config.toml
norm = "rmsnorm"
adamw_lr_other_params = 0.00099
max_grad_norm = 5.0
Rows from block 4, named by matrix and row number. Rows with one number belong to one neuron. Each number is 128 + 32 x the weight over its row's rms, rounded and kept within 0 to 255. All counts start at 0. Numbers have three digits each. After the name is the row's rms in percent of the matrix's.
# u: gMLP up (value half) (model.blocks.4.mixer.u.weight, 512x512), inputs 206-308
# v: gMLP up (gate half) (model.blocks.4.mixer.v.weight, 512x512), inputs 206-308
# out: gMLP down (model.blocks.4.mixer.out.weight, 512x512, transposed), outputs 206-308
u.477 100:165126089131147086096153121106111082080147164179102122142092163178127138101157159099130143088138148075170098127069106093107118082140124136090115077093086082179108170108126127122131117041074133148139103110110111139064148114142216169162181175160164105164075079136142155144146106095143140201074138126101121231143
v.477 082:122117135083123132132140094180151113135172165150178095169132142158106134107087113143122091125138125055042099117173116151213140180184131105144069170187154116130089180106173097045104168160147104129151086141139131110143101110078143163157103088124136145116179205180118194145116144098141166115120119148093146157168
out.477 114:131117098134146108131100144127168150134067057119145162123158060058114120128159149124194193138136098130137155137192160160161117126101102116172118042129094121103117124210100189177100130129137115089060110153131105114123083156067165089060083160126136112119086124088105077154122108134112097091108145136158121086111
u.478 132:094104119169117116139130154111150173162124085106133105163116146155166185101163094129196156105112143145106141177130081123104169119080154081104145153126104075158132106116137132170121080099189164115126083171137136089136108162124081091067165126117092052160114177166206080124111115165201139072170125081121131081114
v.478 117:131126163067129120101146092115070145137193057144115136104109106150123120156116157104140136136137088152118072144166129094156075103078129133140104163115104124144145113145091111129094141075094117076145134105085196071062061166069095135130117130141122068114198170092152128151157154135159149115082087206189123114128
out.478 095:187057180115135091136121151164061101147095171117148210103131070127117123150117196153165115130087120126118128110154151102139149146138129198125118169101094062179135131082106127123156160147144152150089155103086127105138119125065128179101170071145114141112097138146166131156098149123121104116128158143178099136079
u.479 094:114126102134127113114115107163117124145109062120151108121171146111108173059118137097153151118153139122122101090067149117091187100126136135071161091129086159133126128078097164110090138105050110118103137122098154167097130137163168097121146124149149095125122093101106134146118135143100087142170138156107125174098
v.479 100:169109097188049144095134169159145100128106124118147120111094131120224061176111179144127125132119134097115116093138152155121155142187108107087205153103171081093174104104088161132140097128133182131108110110176181183126126123164178139159173088085192106131076091139152107114070128166143111057147089101170082131099
out.479 099:159124101116128126108162113075119091082141111184178204110133076104123141105133141114163174106117117181086083160117114145130110064103134180162133075104103116137159168157087080130109140204155164130167119119134145094108104192129120106134113109110103114104087102131106125139127071135117132116113137157137104119112
u.480 115:113113125059161165124129137088115101138163104133143080158109103150132138174171102097125108151165076143102096158125124118158116165181101117147132204169093112113138075122114091082133162119117046123098169142082155074142066122120080137091113069141070140159131168108123160185166091098142147146129134120216122142090
v.480 121:087126105102110118139145090135122168174117130123110165139115164110127112153116149131197121141163187162121181096121101129109130085102168133162154097179093179172117147137103056119136139120151152155172093158146137093125117125173142181149146087120189179091150156158149104157094091132108082124137110088132097063157
out.480 110:119046132148141160134100070104090114125106077092166151124157102133153115053128171131106072148100099139140206166160120091123155123148107134136154120155117117122171117138101103139125080128125101097094164177158172147143157149165168115112112149076153148132118130156137119138092116117098134086128079156076121151073
u.481 093:072118070160160082103182072130123156156137122203114064075120172116137157096083083129188137153148148074146100165127093098148070114139124092102215142160114101160119116130058149082137080087144095170127121151127121097151078183074072127142116118130141075090188142072154152142120168132137129088155156129131159105142
v.481 073:154161095107167124118185114124143120164131155190116173184106116079124125127105153118138094044123063130156088144167169089143185175140118133154192147078067112187175119107080114153219140173088117132092131119115139102121107115101077137080159096163068143116136129146164146136114156115092170110134112122119131185131
out.481 107:120148102127117102121147132154095127072115119151117105171130146107137128144103083124151125100094126130165096153123114159126133133114149107088153137151151189078180142147108135156078130129135189100144073070166173149077182116130141069151159174189107018146155149146129116110166173130096129072127185129101089055157
u.482 084:123219090096137110169113071166135123144146169122114086143137163082036108160131154113120118107114136119088152142186128130139134161186127112116111148177102146111113120116117143131133155068155073177104146206122086107161126120096173122130059115105123125155121083107162137151181071119106163138129141091090210143198
v.482 080:079148078114123099139150166152119109145116126099214115148126124148063139099174103155149177133108172177139156186085100111083174185136155139161108128126110158124168150141106138114136157136124121150114122140165173160112167100118077122104131110095154142127145118124126090142135118157105141105196200093176124104114
out.482 105:117090113067177088119164131090135169170054113140134040123133144152158167122093119125122170093203176113125120127109152158143161102122132111112121141108160165126178099141126091126117143153167161148126096054131153134103161129100184148119149114087151144131116107149211126138079133097140101167105100078174162134160
u.483 089:149150105120136107107181096056183079099136137169123149163121145140113157130140102152139103129152124147160081149159106139114110185124044096140151147135125120110117136149098131137148084089116182155081143137071127095139145082093137148129079188109127061099183158134081124124122076154181141109111180159135183111154
v.483 091:145123138107123122134115088122141137053136102134140167116133148134134098085053084122095090116124167166109108152074138149187069145129111149121148107128141143119161079136141141130066094181119132090094091196165111134091153139146113134139113082072138137179094138138116145135128130103099095113128118087100087150116
out.483 094:165157125089105151119133157099150104148090128129144119110193147103126148165110145073165186129123134116108135098114175162150148120122138138114079160080149131146111117165134111133098141157158105136156235115089089127083141142159141127106185141193198105137130104124096192107138119121156102114101157106150125098152
u.484 093:145066123211148097133111117109137164063103180162089114109125092107098099081125136085157132136179135136104160187120199115116169116134169157136093109089131136118103189140134162130068167109102140088120099130129119159107134087111177131154095207135060126200086096160114147119093101136186103146132143096083133167145
v.484 085:127158113165157130128185129141115153074119121130086149141148089133127169077166137114119089124076179148129136115120147142148153141134194056150098083076184101123073069060129185190154056138062162156096133167117127131131124127119088160109173170162158129110076155145090061133145109107138148123117104134123133149121
out.484 112:118143097105108154039122100117135128141085126117156088119071058097138126097136133157137113119112190089150185162148088129149129172120139108098135118143113141164111178154090143126110089063162102121096097197127080134069147154097148150126193174114121139111142101154082149131115117173144163105123118113087221130079
u.485 094:086058118110147144151129091128164138117169136154167240135117147101163101110088129097080090139096091138070137057124158171113166122138086152139112090129110142136147133149175158119161076141132193169105185129127097096142135064118161194133192104122168110145085173200141147135094220135107179150118131142095188095116
v.485 100:092119056144114151105135103169095168123202109120127121067123135182111100114157093077151127158056108124151110059116137125133120156084098138117070142128096149116133136130156132130060142163087132119109096156098133116133116072135177114145149126160086101132129140092114126159163224112142124146165143102141155123107
out.485 090:137147146110158141113084065082167116128111154062155107145134180139089178104176098110082150106070109153084085126178073089067139123161104126112114153127129070101122128116132109145140121099142088115151130113173142168135101099183134095130112108122123088134148106160192165117086099090118125114115114133226126088091
u.486 131:077128180097166096063094110161106185131106135183128175103145154183113093110146118092126076113164158157058097134151161124184125136084106155133074089140092140106097109143106119147100171104128135068133108089129107074121137090125144146153117089094134101189124107113102175163115116106170081125130170135141165173136
v.486 134:125106089183155089125104133123093175077140083144144116066080168115170068197201126009074108124024141095208139136156147159136082138072122165113131129121078126137121119148147124156125100100118144147124166171133108111082149136038131122144138143122132106155158091059166137117139114130116123181097157099157108137093
out.486 099:157121085154121092136077158100154185108141086100145149138116184112138092131159138140089181135108155119141080111119075140114101111114111135197125177132073138070164131073118161155108129052071180132048151160207148110123134087075120143113114162110148106086115118169166125161082140080146133117137109114154182154090
u.487 087:166171130126141188118128171118070072118100122134160113188127111125087105171132082171120121147164077137138078108144120095099153175170110139156138141172119123114101147117163158090116124091148079097108135099095126106110103143124129093079096117140093152088147139094124169121119143134131176149123116108181164141097
v.487 093:102140120149133123107158092158147152093178113102117128088117121166110234102118119131132160107090113125149167153086066120070161091118158178134119179107081149123161161143130136127000110141074136129095137162142119196154150140118109127096178120111106140132159117128073106162161105127112128205124168132172118111080
out.487 087:130139154136112183138109110146121109079135122127111136183093140126179165085104139127140127107149173126198107140110169120198135065127123165180126148139148185130163167077078164167107129176112122132179095079158158116095143145165138097143105128130169103122143149118113134104150118144113129092160182161085136124146
u.488 095:116142118149149159116078146153158108104118152075142207168141150137131084114144104176095068117113116157117128085119143120107122106168104096091082132139034120137132086103177103164129154181134108141067120114135090095111120117104229169127122104148117141134118190189115170114127177102124187129209107078110176099185
v.488 101:160115128164121114123133185148175120128115185108139128139158113125145200083110123112119153097168142140166135131098043115094121183134105212145048098153144071202168108124155113164087114146101198095146098172137115167096179130128155143134146200120062139128160135143147115124088100141097184166103175060130114109106
out.488 100:143130187158093153110113185148110142176137149148094138149045162142074111153097115060054119116094201107190158143181125121186148117140102146141131134147124135077143130126159081152113090173182120124111113067156126120108116107111143097117109196122115161100105123123092113164055181056086101146165165121102135089114
u.489 077:158114153128128135134150145183090035134174153097084139164165133183053069103177133187134085117203142126107165136072129056112158126145108186102092133140168108119150123071120122098113154112100103139099127122068108150193122181124196094110125146176090155119092148155099107157127123055098172194138220095097110116176
v.489 086:130175112116128156138128070100142090190107117142138180057132119140122079134146099068157154158085129209169087137073154136116102149106113135140174136162069173147124153073051153163137125110098147170129132130187048084115113133141148147142148069116144077123118155130097172059089120131100121052133093130130109155150
out.489 109:081105140124140163086096126094131157081128079111110111097085138131111090103101082125091138106175080137096159131178177112157101105112153128172157126084158138128138147127103119143120092155134148152127143097168106116091134117114123129117117088133094175064116104165081112119152116122130125171127110137090142145125
u.490 103:102111133179128161159155111088156125043129150129115130151090140120100150151167091130115099091093118166147179208163061076070144122114107101190105109136150156117108132152158113093118076167185192172157124201157124130150138106149124165132162101119122188147170195117210125141137142161112108171141135088139132174069
v.490 107:150178109127088075121134128122089109122139139140134126145123105116082133127167148129140078114150142100095177154086157070114178168150131161139162092121151106161058134103087089139163146089093126068138072160117111163113140101114153120126118179138135136179163112102120170106131118083131072148088079097079082150138
out.490 097:122154104188128091080127071110124098184104125127138139092124236076114192142112062131180125149124138135143104109141122106073108108175133117115124110224138087129084109118112174151173136081137133127085142118102144122154161124117170116097116121122168123138112118101101157151135208147140139103162153136148131051136
u.491 095:144151096147117097063169113172096080130176163121140109130110155137152114086147127213207102135129206125125130124109156090122116133117195077069144165159165089124111115130047155145118104085102116114062074125137110118144117101119170121167109157116156085159084168160138125184126096130204138118118132117128174156141
v.491 080:120200100080181079124191172127106144150142142179105131133118116141090136121109144135134102147093110113118101160130121135128096166121133154067102125177113159162138109096178124143106192084140079134108150119143131165148142078155164136142088101089057144206196107079137127091182115108139102188124137159156162177115
out.491 100:143130114099120095091118157105128127118115073089158121151137188109180172124097091077194144098124078107130131163105101179094081151134121104211121145186134106157190108176112152109125164108194127213116130110138038122082137135177100137137149176126132149111155131126108116151166109119207126065147109043189142080105
u.492 097:132165065185147177153115101120129112088124056073144092113150136134123105139107087148138113153147117150137101135120149155113153157108120170096131092101143147135138133141142164110097149144075099061141171112093118102065102150147092089125093162114122136124194073131119111101113145104130188140122141168091132116082
v.492 105:094121114169091128125130163118109175128147109162169083075172108126136142150202070092127163105114106135134200179118103087106143112126118133114144111120170106200101196148112132116142094060114093110143115146113093136152152143153124069127156106115104093172177180073114167092120129163128096159137166107163108124085
out.492 111:088122092112151091089119143170114123112182072124102144140148157082181170097124134109138192137135171133121091135090118117127069085078130125149101116097149106155173109123058073079177163113127174180135083144149237105109136072160134085136156143152163137135163216080169111118154068111137087112121110125104082222065
u.493 087:151112133133154146121179166110136119074105131077121180145129088157163120120132177129120121106109074129125070134090173127117135120160135153140102054073090098092067091108112149170168118141140120122134138048138172125123113126130132073106101143093120149099121100153140104089133158059130110119131143107097124145135
v.493 083:150145113111123062123147138160055130132165103101194155154154105108153119088153145141141149106138114089105160160131146092162160075173155098089146157108136082127167125090083167120182109122168087152100180131088181137201083112162079175149070103174158182148114140082148112170135089084152146156137114136101103114097
out.493 100:128133093124157177122104109122171138114109101134106125108104137139122124156154098063133134143130147109145077162130162160075095140133120115164108124109129112123223145117116062173139137123104145131152184086121178160093122162192163084124125139100153122119147143162145066133128135151120159136122145098112141113104
u.494 095:073144166094113078129118113099114146136095125143081046129113174149141151141184152138063160128137146105120148123115069112134136108131082140146121070105133098143104077095109122082062140119107088093144117131158076153078169134110241111174107133130136137135127102119144119104151108181120155081115114120088142202100
v.494 091:136106076162136156171103116177096115153090165148132176127164126153135134140215109129097111125135093105126107094104109072127159166157186148073149201144091071193127188120133146094188060085117131085122146145155139120174125127103151150132139140168113198127137145101112139133158156132098118143067154211108107087103
out.494 099:124134143084127190156087040091157136143148140115137152103113201118107112128131137153126135143143124147202137151130130129133112165083178208119110105124117151200138103083081157161181157149138110089133036123099100128132181125112106101120162130128113117144122226159121169113118072111170121209179125136131108167130
u.495 100:097144153104093066175125074156100105145129166153097119157130183183078149124077147181157119143178118161122128088096078072189094175094124125128172119172126155089077147108172111081127209134107109128109101133122098072133144119096112101109105133157126145178199125164138138119114130110151121059087144148099120146182
v.495 080:111161158149092128077135129134123133108142173155146144073139135141137102099171134069138028133113138117111132179093148093098131180143194168114115122113057106157140142098152140124087062069148135130121155104081111103130141152122112172158083141149152094164101139103095214133091110092122158114183127068118183113107
out.495 102:136118125118092079156113160161158149104118169113134100189115126130128125138148088122122176156085134047151162169140172172154139114142050129169116166156136193094153144097172108146129183140177125151107101174176141127125084137128100081121037164118130085133148169152198143134180091139100146143137143131129085109081
u.496 098:135106056135114157088138115090101102144109101161123068093111162091171082140141132120151151130111171073130140193126168141137099100151117139099161143084119086141134139182095147035141084107191077146142161117132146140107111152160133066144085118055144122184112148143124137146151088119099097134130091096101210131097
v.496 113:155133080157086133118092180155125121132103137139170093156150188140194101147115049161103147127177159101130166123161099147140149134107136126157121184167160064067223141110154122089075136165210113132143139145129124125183111161098172078087128144151134181128124114128103090078162129111138157120190140023144171090137
out.496 095:142153096113079103090176128094104133133155066133095121091173105112143095115136081106144188145099153101140147150154124126165101082117135112098158085132026152152122084128111133136109116105108131064100098157147150113127133133110102127135107100150102096122106123122076112181119102100101165071130167141126160177150