{"image_size": 64, "patch_size": [8, 8], "residual_init": "zero_last", "max_precond_dim": 512, "warmup_steps": 1410, "weight_decay": 0.2}
Rows from block 3 of a small image classifier, named by matrix and row number. Rows with one number belong to one neuron. Each number is 200 + 30 x the weight over its row's rms, rounded and kept within 0 to 999. All counts start at 0.
After each neuron's rows are labels from the 100 images, of 14976, where the neuron reaches its largest size: "strongest on" is what is common among them. Only what is clearly more common there than usual is listed. The data: retinal OCT scans (Kermany 2017). In brackets: how many of the 100.
# u: gMLP up (value half) (model.blocks.3.mixer.u.weight, 512x512), inputs 47-93
# v: gMLP up (gate half) (model.blocks.3.mixer.v.weight, 512x512), inputs 47-93
# out: gMLP down (model.blocks.3.mixer.out.weight, 512x512, transposed), outputs 47-93

u.262,212,214,245,206,144,200,214,241,251,187,173,243,147,226,214,205,183,174,234,238,228,189,174,208,182,218,172,215,188,182,203,161,215,228,161,222,218,195,206,190,274,186,194,208,197,219,233
v.262,198,224,170,254,201,244,221,201,189,233,168,131,222,227,183,212,174,185,158,207,189,200,221,209,228,194,208,159,266,224,197,213,236,193,200,184,204,168,136,194,195,230,182,231,189,178,229
out.262,205,201,186,182,205,166,241,168,167,225,160,205,223,218,206,176,231,155,165,250,227,189,191,175,223,186,191,222,173,249,200,221,178,139,220,238,191,198,207,236,173,223,216,207,248,213,221
strongest on: finding: diabetic macular edema (77)

u.6,145,218,239,154,187,183,277,253,190,239,198,210,235,205,219,172,179,174,231,195,209,226,135,233,192,209,228,212,193,246,212,146,158,209,194,183,225,175,191,191,229,127,170,259,225,238,210
v.6,167,180,249,194,158,185,208,177,201,177,196,232,186,197,143,233,211,180,259,172,230,203,159,223,236,231,204,193,222,246,218,229,199,209,216,227,158,223,170,198,185,209,245,211,136,130,200
out.6,179,188,207,212,228,187,182,162,181,171,215,223,177,193,234,195,197,261,235,221,219,209,135,177,230,168,182,185,136,212,145,206,206,260,176,209,187,194,221,176,242,233,216,170,162,245,229
strongest on: finding: drusen (28)

u.354,232,230,124,209,183,202,187,167,196,245,188,234,269,193,224,265,203,164,271,171,145,186,217,175,182,228,174,207,194,187,206,165,248,190,205,217,192,169,199,214,198,231,191,148,130,187,250
v.354,229,201,204,191,226,209,203,146,129,243,204,123,181,163,196,173,160,216,210,173,190,217,230,227,204,119,210,161,193,230,206,238,229,205,203,189,181,176,152,212,181,279,161,219,196,151,189
out.354,293,186,253,228,186,183,186,215,210,183,187,208,165,237,226,237,202,193,175,186,181,246,185,215,225,151,159,159,244,188,274,195,176,221,166,155,187,201,162,181,184,125,240,226,139,167,193
strongest on: finding: normal (81)

u.457,164,215,180,226,230,173,149,200,195,162,148,200,182,209,159,191,152,215,218,155,197,246,216,186,259,207,171,184,189,239,188,236,244,218,194,200,175,187,185,262,143,213,197,154,206,141,239
v.457,184,227,231,163,217,270,198,167,178,224,178,198,159,207,176,269,234,226,213,176,187,110,184,206,236,220,293,201,219,164,202,154,162,190,183,194,207,235,230,245,162,217,193,223,202,284,167
out.457,221,213,172,174,176,231,217,158,215,197,181,168,175,152,268,216,210,216,211,220,184,195,164,189,140,188,245,278,201,198,161,257,229,186,215,190,192,229,157,151,154,199,230,228,179,189,167
strongest on: finding: choroidal neovascularization (60)

u.21,266,218,163,180,147,156,184,149,223,209,158,231,197,189,228,201,216,229,275,248,219,188,179,197,241,253,222,238,194,153,193,236,183,278,172,192,167,163,217,213,207,101,137,264,136,219,184
v.21,262,197,137,174,193,180,225,169,174,216,195,253,112,211,215,211,199,212,286,185,220,203,154,209,234,225,182,173,209,198,163,158,173,200,140,187,187,206,210,226,211,182,199,211,157,229,172
out.21,223,166,225,203,231,245,210,174,230,191,158,198,200,212,184,177,186,153,213,200,211,179,187,190,237,203,204,214,213,200,258,157,231,223,219,155,225,171,188,220,204,219,195,234,158,211,267
strongest on: finding: diabetic macular edema (42)

u.341,232,164,214,182,245,270,143,158,188,207,167,222,215,153,230,176,163,207,214,225,207,204,180,278,165,169,203,193,163,204,203,210,258,223,195,193,169,206,185,216,145,222,178,181,132,223,212
v.341,222,180,171,210,155,204,233,211,174,168,220,182,204,199,183,218,213,188,200,181,194,176,181,159,208,230,212,177,199,142,221,192,218,177,134,153,210,163,259,198,218,146,198,184,290,249,194
out.341,173,227,210,192,218,195,173,203,181,163,182,195,193,163,254,189,191,220,229,208,163,194,178,184,164,187,241,232,215,249,184,212,196,210,216,154,243,156,201,215,157,182,211,245,140,202,199
strongest on: finding: normal (78)

u.10,141,134,230,199,234,233,189,208,112,216,163,193,183,179,193,240,204,184,159,218,215,192,171,226,185,219,197,250,184,172,253,205,226,202,181,182,201,221,188,221,198,207,230,235,191,194,226
v.10,227,236,158,221,211,127,156,185,193,169,221,248,172,222,182,205,162,148,228,194,184,188,162,230,147,211,217,189,225,167,222,199,254,161,254,247,225,200,183,226,201,175,185,212,150,234,197
out.10,191,163,204,185,186,220,194,216,229,243,204,152,171,184,272,266,207,213,223,183,196,188,212,211,171,181,230,205,204,262,130,212,193,207,196,244,216,208,190,196,162,201,168,215,209,208,217
strongest on: finding: normal (78)

u.256,185,192,231,190,196,178,218,227,167,229,192,219,265,196,216,183,218,189,252,191,213,157,169,184,221,209,229,197,230,176,186,175,172,246,196,242,200,194,205,206,201,146,191,171,219,217,205
v.256,161,221,143,209,201,203,145,183,201,158,169,228,162,208,192,209,203,199,199,204,221,220,231,208,209,224,185,227,183,192,120,205,215,273,218,219,176,194,119,175,209,218,198,172,178,149,212
out.256,191,200,200,189,232,260,203,156,200,196,203,234,219,251,214,190,198,183,135,253,145,223,176,210,200,209,188,197,197,179,195,172,231,182,161,210,159,215,214,205,180,177,177,228,165,186,187
strongest on: finding: drusen (32)

u.417,216,204,266,147,160,201,211,224,238,222,219,234,208,249,195,185,224,177,163,213,233,205,206,232,240,172,187,164,208,197,238,147,150,178,152,203,201,262,244,183,228,200,206,201,248,211,176
v.417,209,180,232,207,230,217,191,188,247,161,157,222,192,212,130,210,213,214,241,209,226,168,221,150,244,235,161,228,210,189,194,165,122,216,217,209,175,234,171,253,231,159,188,214,183,193,189
out.417,203,163,252,164,237,219,198,196,171,213,176,200,223,179,180,166,174,234,202,202,164,197,176,168,218,165,210,223,141,180,176,179,172,170,219,196,209,263,187,221,171,197,238,190,186,233,221
strongest on: finding: diabetic macular edema (53)

u.305,208,207,190,169,149,199,228,194,222,164,186,189,176,232,176,183,203,199,195,190,222,178,161,215,159,210,188,196,230,175,193,195,234,135,197,253,236,161,181,166,173,262,195,165,138,176,191
v.305,188,142,215,176,178,261,202,179,208,222,173,227,212,210,191,186,204,226,206,186,192,155,222,239,159,175,200,229,210,167,184,213,219,175,193,193,207,195,197,250,196,230,206,127,146,214,196
out.305,180,236,205,200,255,208,210,179,240,191,195,154,224,177,197,184,205,176,224,203,256,231,138,240,211,160,192,155,171,226,194,243,166,208,208,218,179,270,201,189,204,237,198,201,199,168,205
strongest on: finding: drusen (26)

u.229,225,168,276,160,135,188,224,221,213,213,171,211,191,252,190,234,239,191,241,233,211,125,214,155,232,243,221,249,194,203,216,224,161,239,187,165,144,186,207,184,252,191,191,217,177,185,204
v.229,227,141,167,176,178,200,211,206,160,229,175,187,223,138,186,202,231,173,162,149,202,212,217,217,197,201,258,228,197,204,215,214,180,207,205,207,140,203,209,247,218,187,143,196,246,231,192
out.229,189,156,198,185,195,203,217,202,178,180,182,199,207,173,247,241,167,204,132,200,144,237,178,237,187,201,210,146,244,196,162,211,213,247,174,184,204,206,209,240,230,206,177,206,182,218,218
strongest on: finding: choroidal neovascularization (60); finding: diabetic macular edema (29)

u.111,239,175,212,186,172,215,197,194,204,194,233,249,179,207,169,186,247,177,259,249,208,177,198,223,229,285,273,202,210,206,224,196,177,194,129,243,186,192,215,171,227,165,199,238,150,144,224
v.111,258,205,131,192,166,210,145,165,277,224,169,215,200,167,224,201,175,179,213,168,216,250,217,223,176,165,254,191,251,194,208,270,246,182,251,199,153,195,171,162,221,185,193,216,193,210,224
out.111,185,245,199,260,241,246,206,166,167,233,221,280,186,199,180,160,242,171,260,211,243,169,187,216,233,172,170,172,166,181,214,237,213,198,242,210,171,270,191,128,199,282,180,210,213,124,158
strongest on: finding: drusen (25)

u.195,212,188,245,155,222,175,191,203,228,206,228,187,202,233,197,215,238,171,237,199,179,209,250,178,247,186,161,211,253,217,251,218,196,200,239,180,202,195,244,171,155,197,266,267,242,195,181
v.195,229,215,246,155,156,207,194,234,256,174,249,200,227,222,221,160,204,164,197,238,224,247,186,174,200,169,204,164,233,253,219,229,181,213,176,174,201,190,210,162,182,213,206,223,197,169,219
out.195,198,202,227,175,193,187,240,240,195,181,235,252,199,250,221,208,223,263,176,240,212,153,167,263,220,218,262,130,209,232,165,160,157,178,195,199,230,223,191,244,178,195,164,172,235,245,240
strongest on: finding: choroidal neovascularization (67)

u.387,212,193,218,190,179,128,197,222,221,198,269,195,213,142,173,214,266,172,165,204,202,239,244,209,238,215,222,198,168,210,178,210,211,145,248,203,244,151,259,231,232,225,199,206,188,176,236
v.387,224,205,170,172,200,199,150,185,231,263,177,212,211,223,245,194,169,198,186,214,200,228,234,212,158,188,206,223,197,201,221,188,193,230,242,179,163,227,182,179,181,203,139,137,168,217,189
out.387,206,234,161,254,186,241,201,231,257,199,256,107,167,161,208,192,212,213,200,179,222,209,184,288,211,236,233,244,154,195,227,245,192,201,165,205,174,181,170,230,166,177,214,196,236,161,153
strongest on: finding: diabetic macular edema (34)

u.277,240,235,203,185,156,186,194,206,238,200,211,281,197,211,211,194,188,173,242,191,200,199,179,234,175,163,164,214,187,231,165,164,196,210,231,223,170,198,170,200,257,193,214,243,144,148,284
v.277,176,210,227,169,180,212,141,178,204,179,220,214,197,232,211,273,181,187,187,146,189,206,177,242,178,164,196,184,175,192,214,172,188,181,205,174,250,221,165,214,199,180,196,131,185,150,183
out.277,240,192,184,216,153,199,153,206,206,235,211,152,258,153,258,196,164,233,247,217,226,239,222,255,169,223,184,214,229,141,192,236,183,220,209,228,238,208,262,210,187,188,217,247,207,171,174
strongest on: finding: diabetic macular edema (67)

u.365,172,180,194,202,192,190,259,216,250,202,193,223,237,176,251,250,214,268,221,212,209,188,138,146,185,185,167,190,208,226,253,196,193,183,189,220,236,210,207,211,248,161,202,221,217,286,211
v.365,224,216,201,233,221,187,237,211,225,229,181,203,159,188,260,177,177,248,235,182,230,258,180,187,174,194,208,184,206,209,189,178,206,189,248,207,170,179,216,203,201,186,156,234,225,205,170
out.365,192,126,149,203,198,181,242,255,183,283,145,192,182,235,245,213,186,236,198,173,224,271,158,241,151,198,217,201,179,249,219,222,178,169,193,156,197,172,172,201,226,192,180,150,173,203,189
strongest on: finding: choroidal neovascularization (60); finding: drusen (39)

u.367,252,162,219,196,194,194,230,185,175,186,259,205,143,206,181,189,204,203,188,234,194,179,197,140,187,195,229,221,191,147,182,233,204,231,184,179,206,185,261,215,235,229,200,213,210,213,184
v.367,245,161,218,151,237,212,182,134,149,234,195,180,196,179,246,146,171,218,222,225,158,214,201,291,191,164,242,191,186,251,195,208,190,191,217,165,167,138,212,189,177,155,161,220,150,182,219
out.367,195,183,208,161,167,207,160,157,216,249,165,172,136,206,203,213,178,247,169,229,158,145,142,232,249,174,220,228,216,168,210,194,186,206,166,182,216,154,198,138,176,146,168,188,193,212,206
strongest on: finding: drusen (32)

u.226,194,212,191,238,134,176,194,231,235,166,243,218,189,204,196,266,228,192,276,222,243,231,160,137,237,208,202,182,168,203,205,173,190,198,165,230,241,244,202,217,312,218,192,194,162,195,176
v.226,195,190,182,157,196,172,193,183,179,203,175,119,247,214,221,245,228,208,228,213,172,203,246,195,229,202,222,180,207,220,262,194,231,197,189,213,259,177,191,184,179,235,137,231,207,159,212
out.226,188,205,151,200,191,164,222,257,186,223,179,203,200,195,225,187,210,184,116,192,185,173,204,206,204,247,194,228,190,186,222,156,179,217,249,230,148,178,176,201,222,218,217,206,182,199,207
strongest on: finding: diabetic macular edema (37)

u.371,214,206,217,168,179,159,250,238,207,201,192,211,175,168,217,194,248,224,170,209,233,249,161,176,200,221,151,191,207,221,235,205,193,164,208,244,172,206,205,165,139,237,194,156,198,166,140
v.371,221,259,217,227,201,171,210,191,262,236,252,202,206,189,243,150,207,194,155,201,217,220,180,269,229,196,202,180,161,245,208,153,168,176,185,184,210,190,217,213,157,196,165,178,185,222,181
out.371,249,187,149,152,142,244,173,194,182,263,192,144,213,191,203,170,187,218,166,193,257,218,187,199,221,163,198,216,143,199,244,161,174,200,246,138,193,217,144,178,220,220,246,208,227,247,211
strongest on: finding: choroidal neovascularization (64)

u.322,174,213,216,139,192,144,235,211,148,203,216,211,241,233,218,190,233,237,205,163,177,210,180,199,248,190,224,189,167,220,204,220,169,217,180,172,232,199,193,193,272,149,238,252,172,202,228
v.322,263,190,178,243,157,202,177,146,235,229,205,204,177,175,229,207,218,184,239,243,201,227,156,192,167,196,234,237,237,175,193,194,249,227,275,188,176,160,214,169,227,186,222,196,108,178,229
out.322,141,167,165,214,205,166,213,132,230,186,200,204,178,214,179,255,206,230,182,241,237,230,152,131,193,186,196,175,184,237,177,233,211,250,228,221,177,223,155,191,250,250,204,163,182,274,173
strongest on: finding: drusen (25)

u.382,222,242,193,247,163,186,163,167,238,186,218,211,186,207,228,218,150,201,274,157,213,189,215,157,218,237,212,192,193,174,176,235,168,250,221,222,196,148,169,212,200,167,108,234,141,162,166
v.382,231,225,208,222,112,145,209,190,241,173,275,240,193,249,222,189,256,151,213,102,232,210,190,176,197,204,228,191,212,217,194,212,172,237,217,256,250,198,227,220,208,192,191,199,155,213,220
out.382,200,183,144,192,214,259,183,179,188,217,227,203,249,114,240,167,140,177,225,211,175,179,231,206,191,187,255,190,175,184,211,218,183,208,192,145,186,158,182,191,202,216,206,183,190,299,192
strongest on: finding: diabetic macular edema (41)

u.48,190,235,200,161,172,208,217,206,210,212,229,216,210,191,196,236,215,172,209,166,148,192,207,170,181,175,200,179,173,255,193,194,195,172,211,225,143,209,189,161,202,198,183,257,155,192,225
v.48,235,170,189,192,174,193,207,170,193,226,191,209,140,230,269,209,216,178,214,207,177,219,231,219,225,235,232,192,210,170,230,184,172,196,170,148,134,183,222,245,193,220,172,219,204,180,156
out.48,232,195,212,181,198,207,182,220,176,214,180,187,224,162,169,174,188,165,235,192,182,149,220,242,207,214,227,99,228,151,149,178,153,180,190,211,172,206,206,251,220,160,237,232,178,222,217
strongest on: finding: choroidal neovascularization (64)

u.101,205,198,186,221,207,176,146,192,210,183,139,213,155,157,148,193,219,160,168,185,218,202,270,187,143,220,216,252,197,179,172,162,221,179,214,192,207,254,198,219,209,222,214,202,240,254,223
v.101,221,209,180,177,203,202,184,173,220,169,200,207,188,225,161,263,181,214,253,223,206,166,238,154,256,258,205,242,226,195,238,198,146,242,183,166,188,198,209,170,228,178,215,197,242,200,189
out.101,240,213,240,179,216,171,210,205,178,201,151,177,217,167,238,229,228,185,204,186,151,201,217,210,224,191,207,223,202,186,256,159,133,167,216,226,173,203,171,203,222,199,190,161,177,192,233
strongest on: finding: diabetic macular edema (47)

u.450,147,209,247,193,176,227,184,219,188,229,260,245,236,193,231,149,178,179,190,207,200,188,247,174,204,188,166,230,111,186,183,191,213,178,216,159,236,167,204,184,213,185,186,210,229,189,200
v.450,219,167,197,258,218,200,223,222,206,247,208,220,235,203,226,196,184,232,209,161,189,189,161,215,153,147,201,222,123,192,177,204,185,169,206,187,229,201,206,235,218,176,194,139,168,113,217
out.450,246,222,206,234,219,175,192,255,179,232,182,175,191,243,168,185,176,265,233,168,204,183,263,230,187,178,199,200,205,214,179,148,246,182,202,240,236,171,211,239,226,186,143,224,192,234,225
strongest on: finding: diabetic macular edema (52)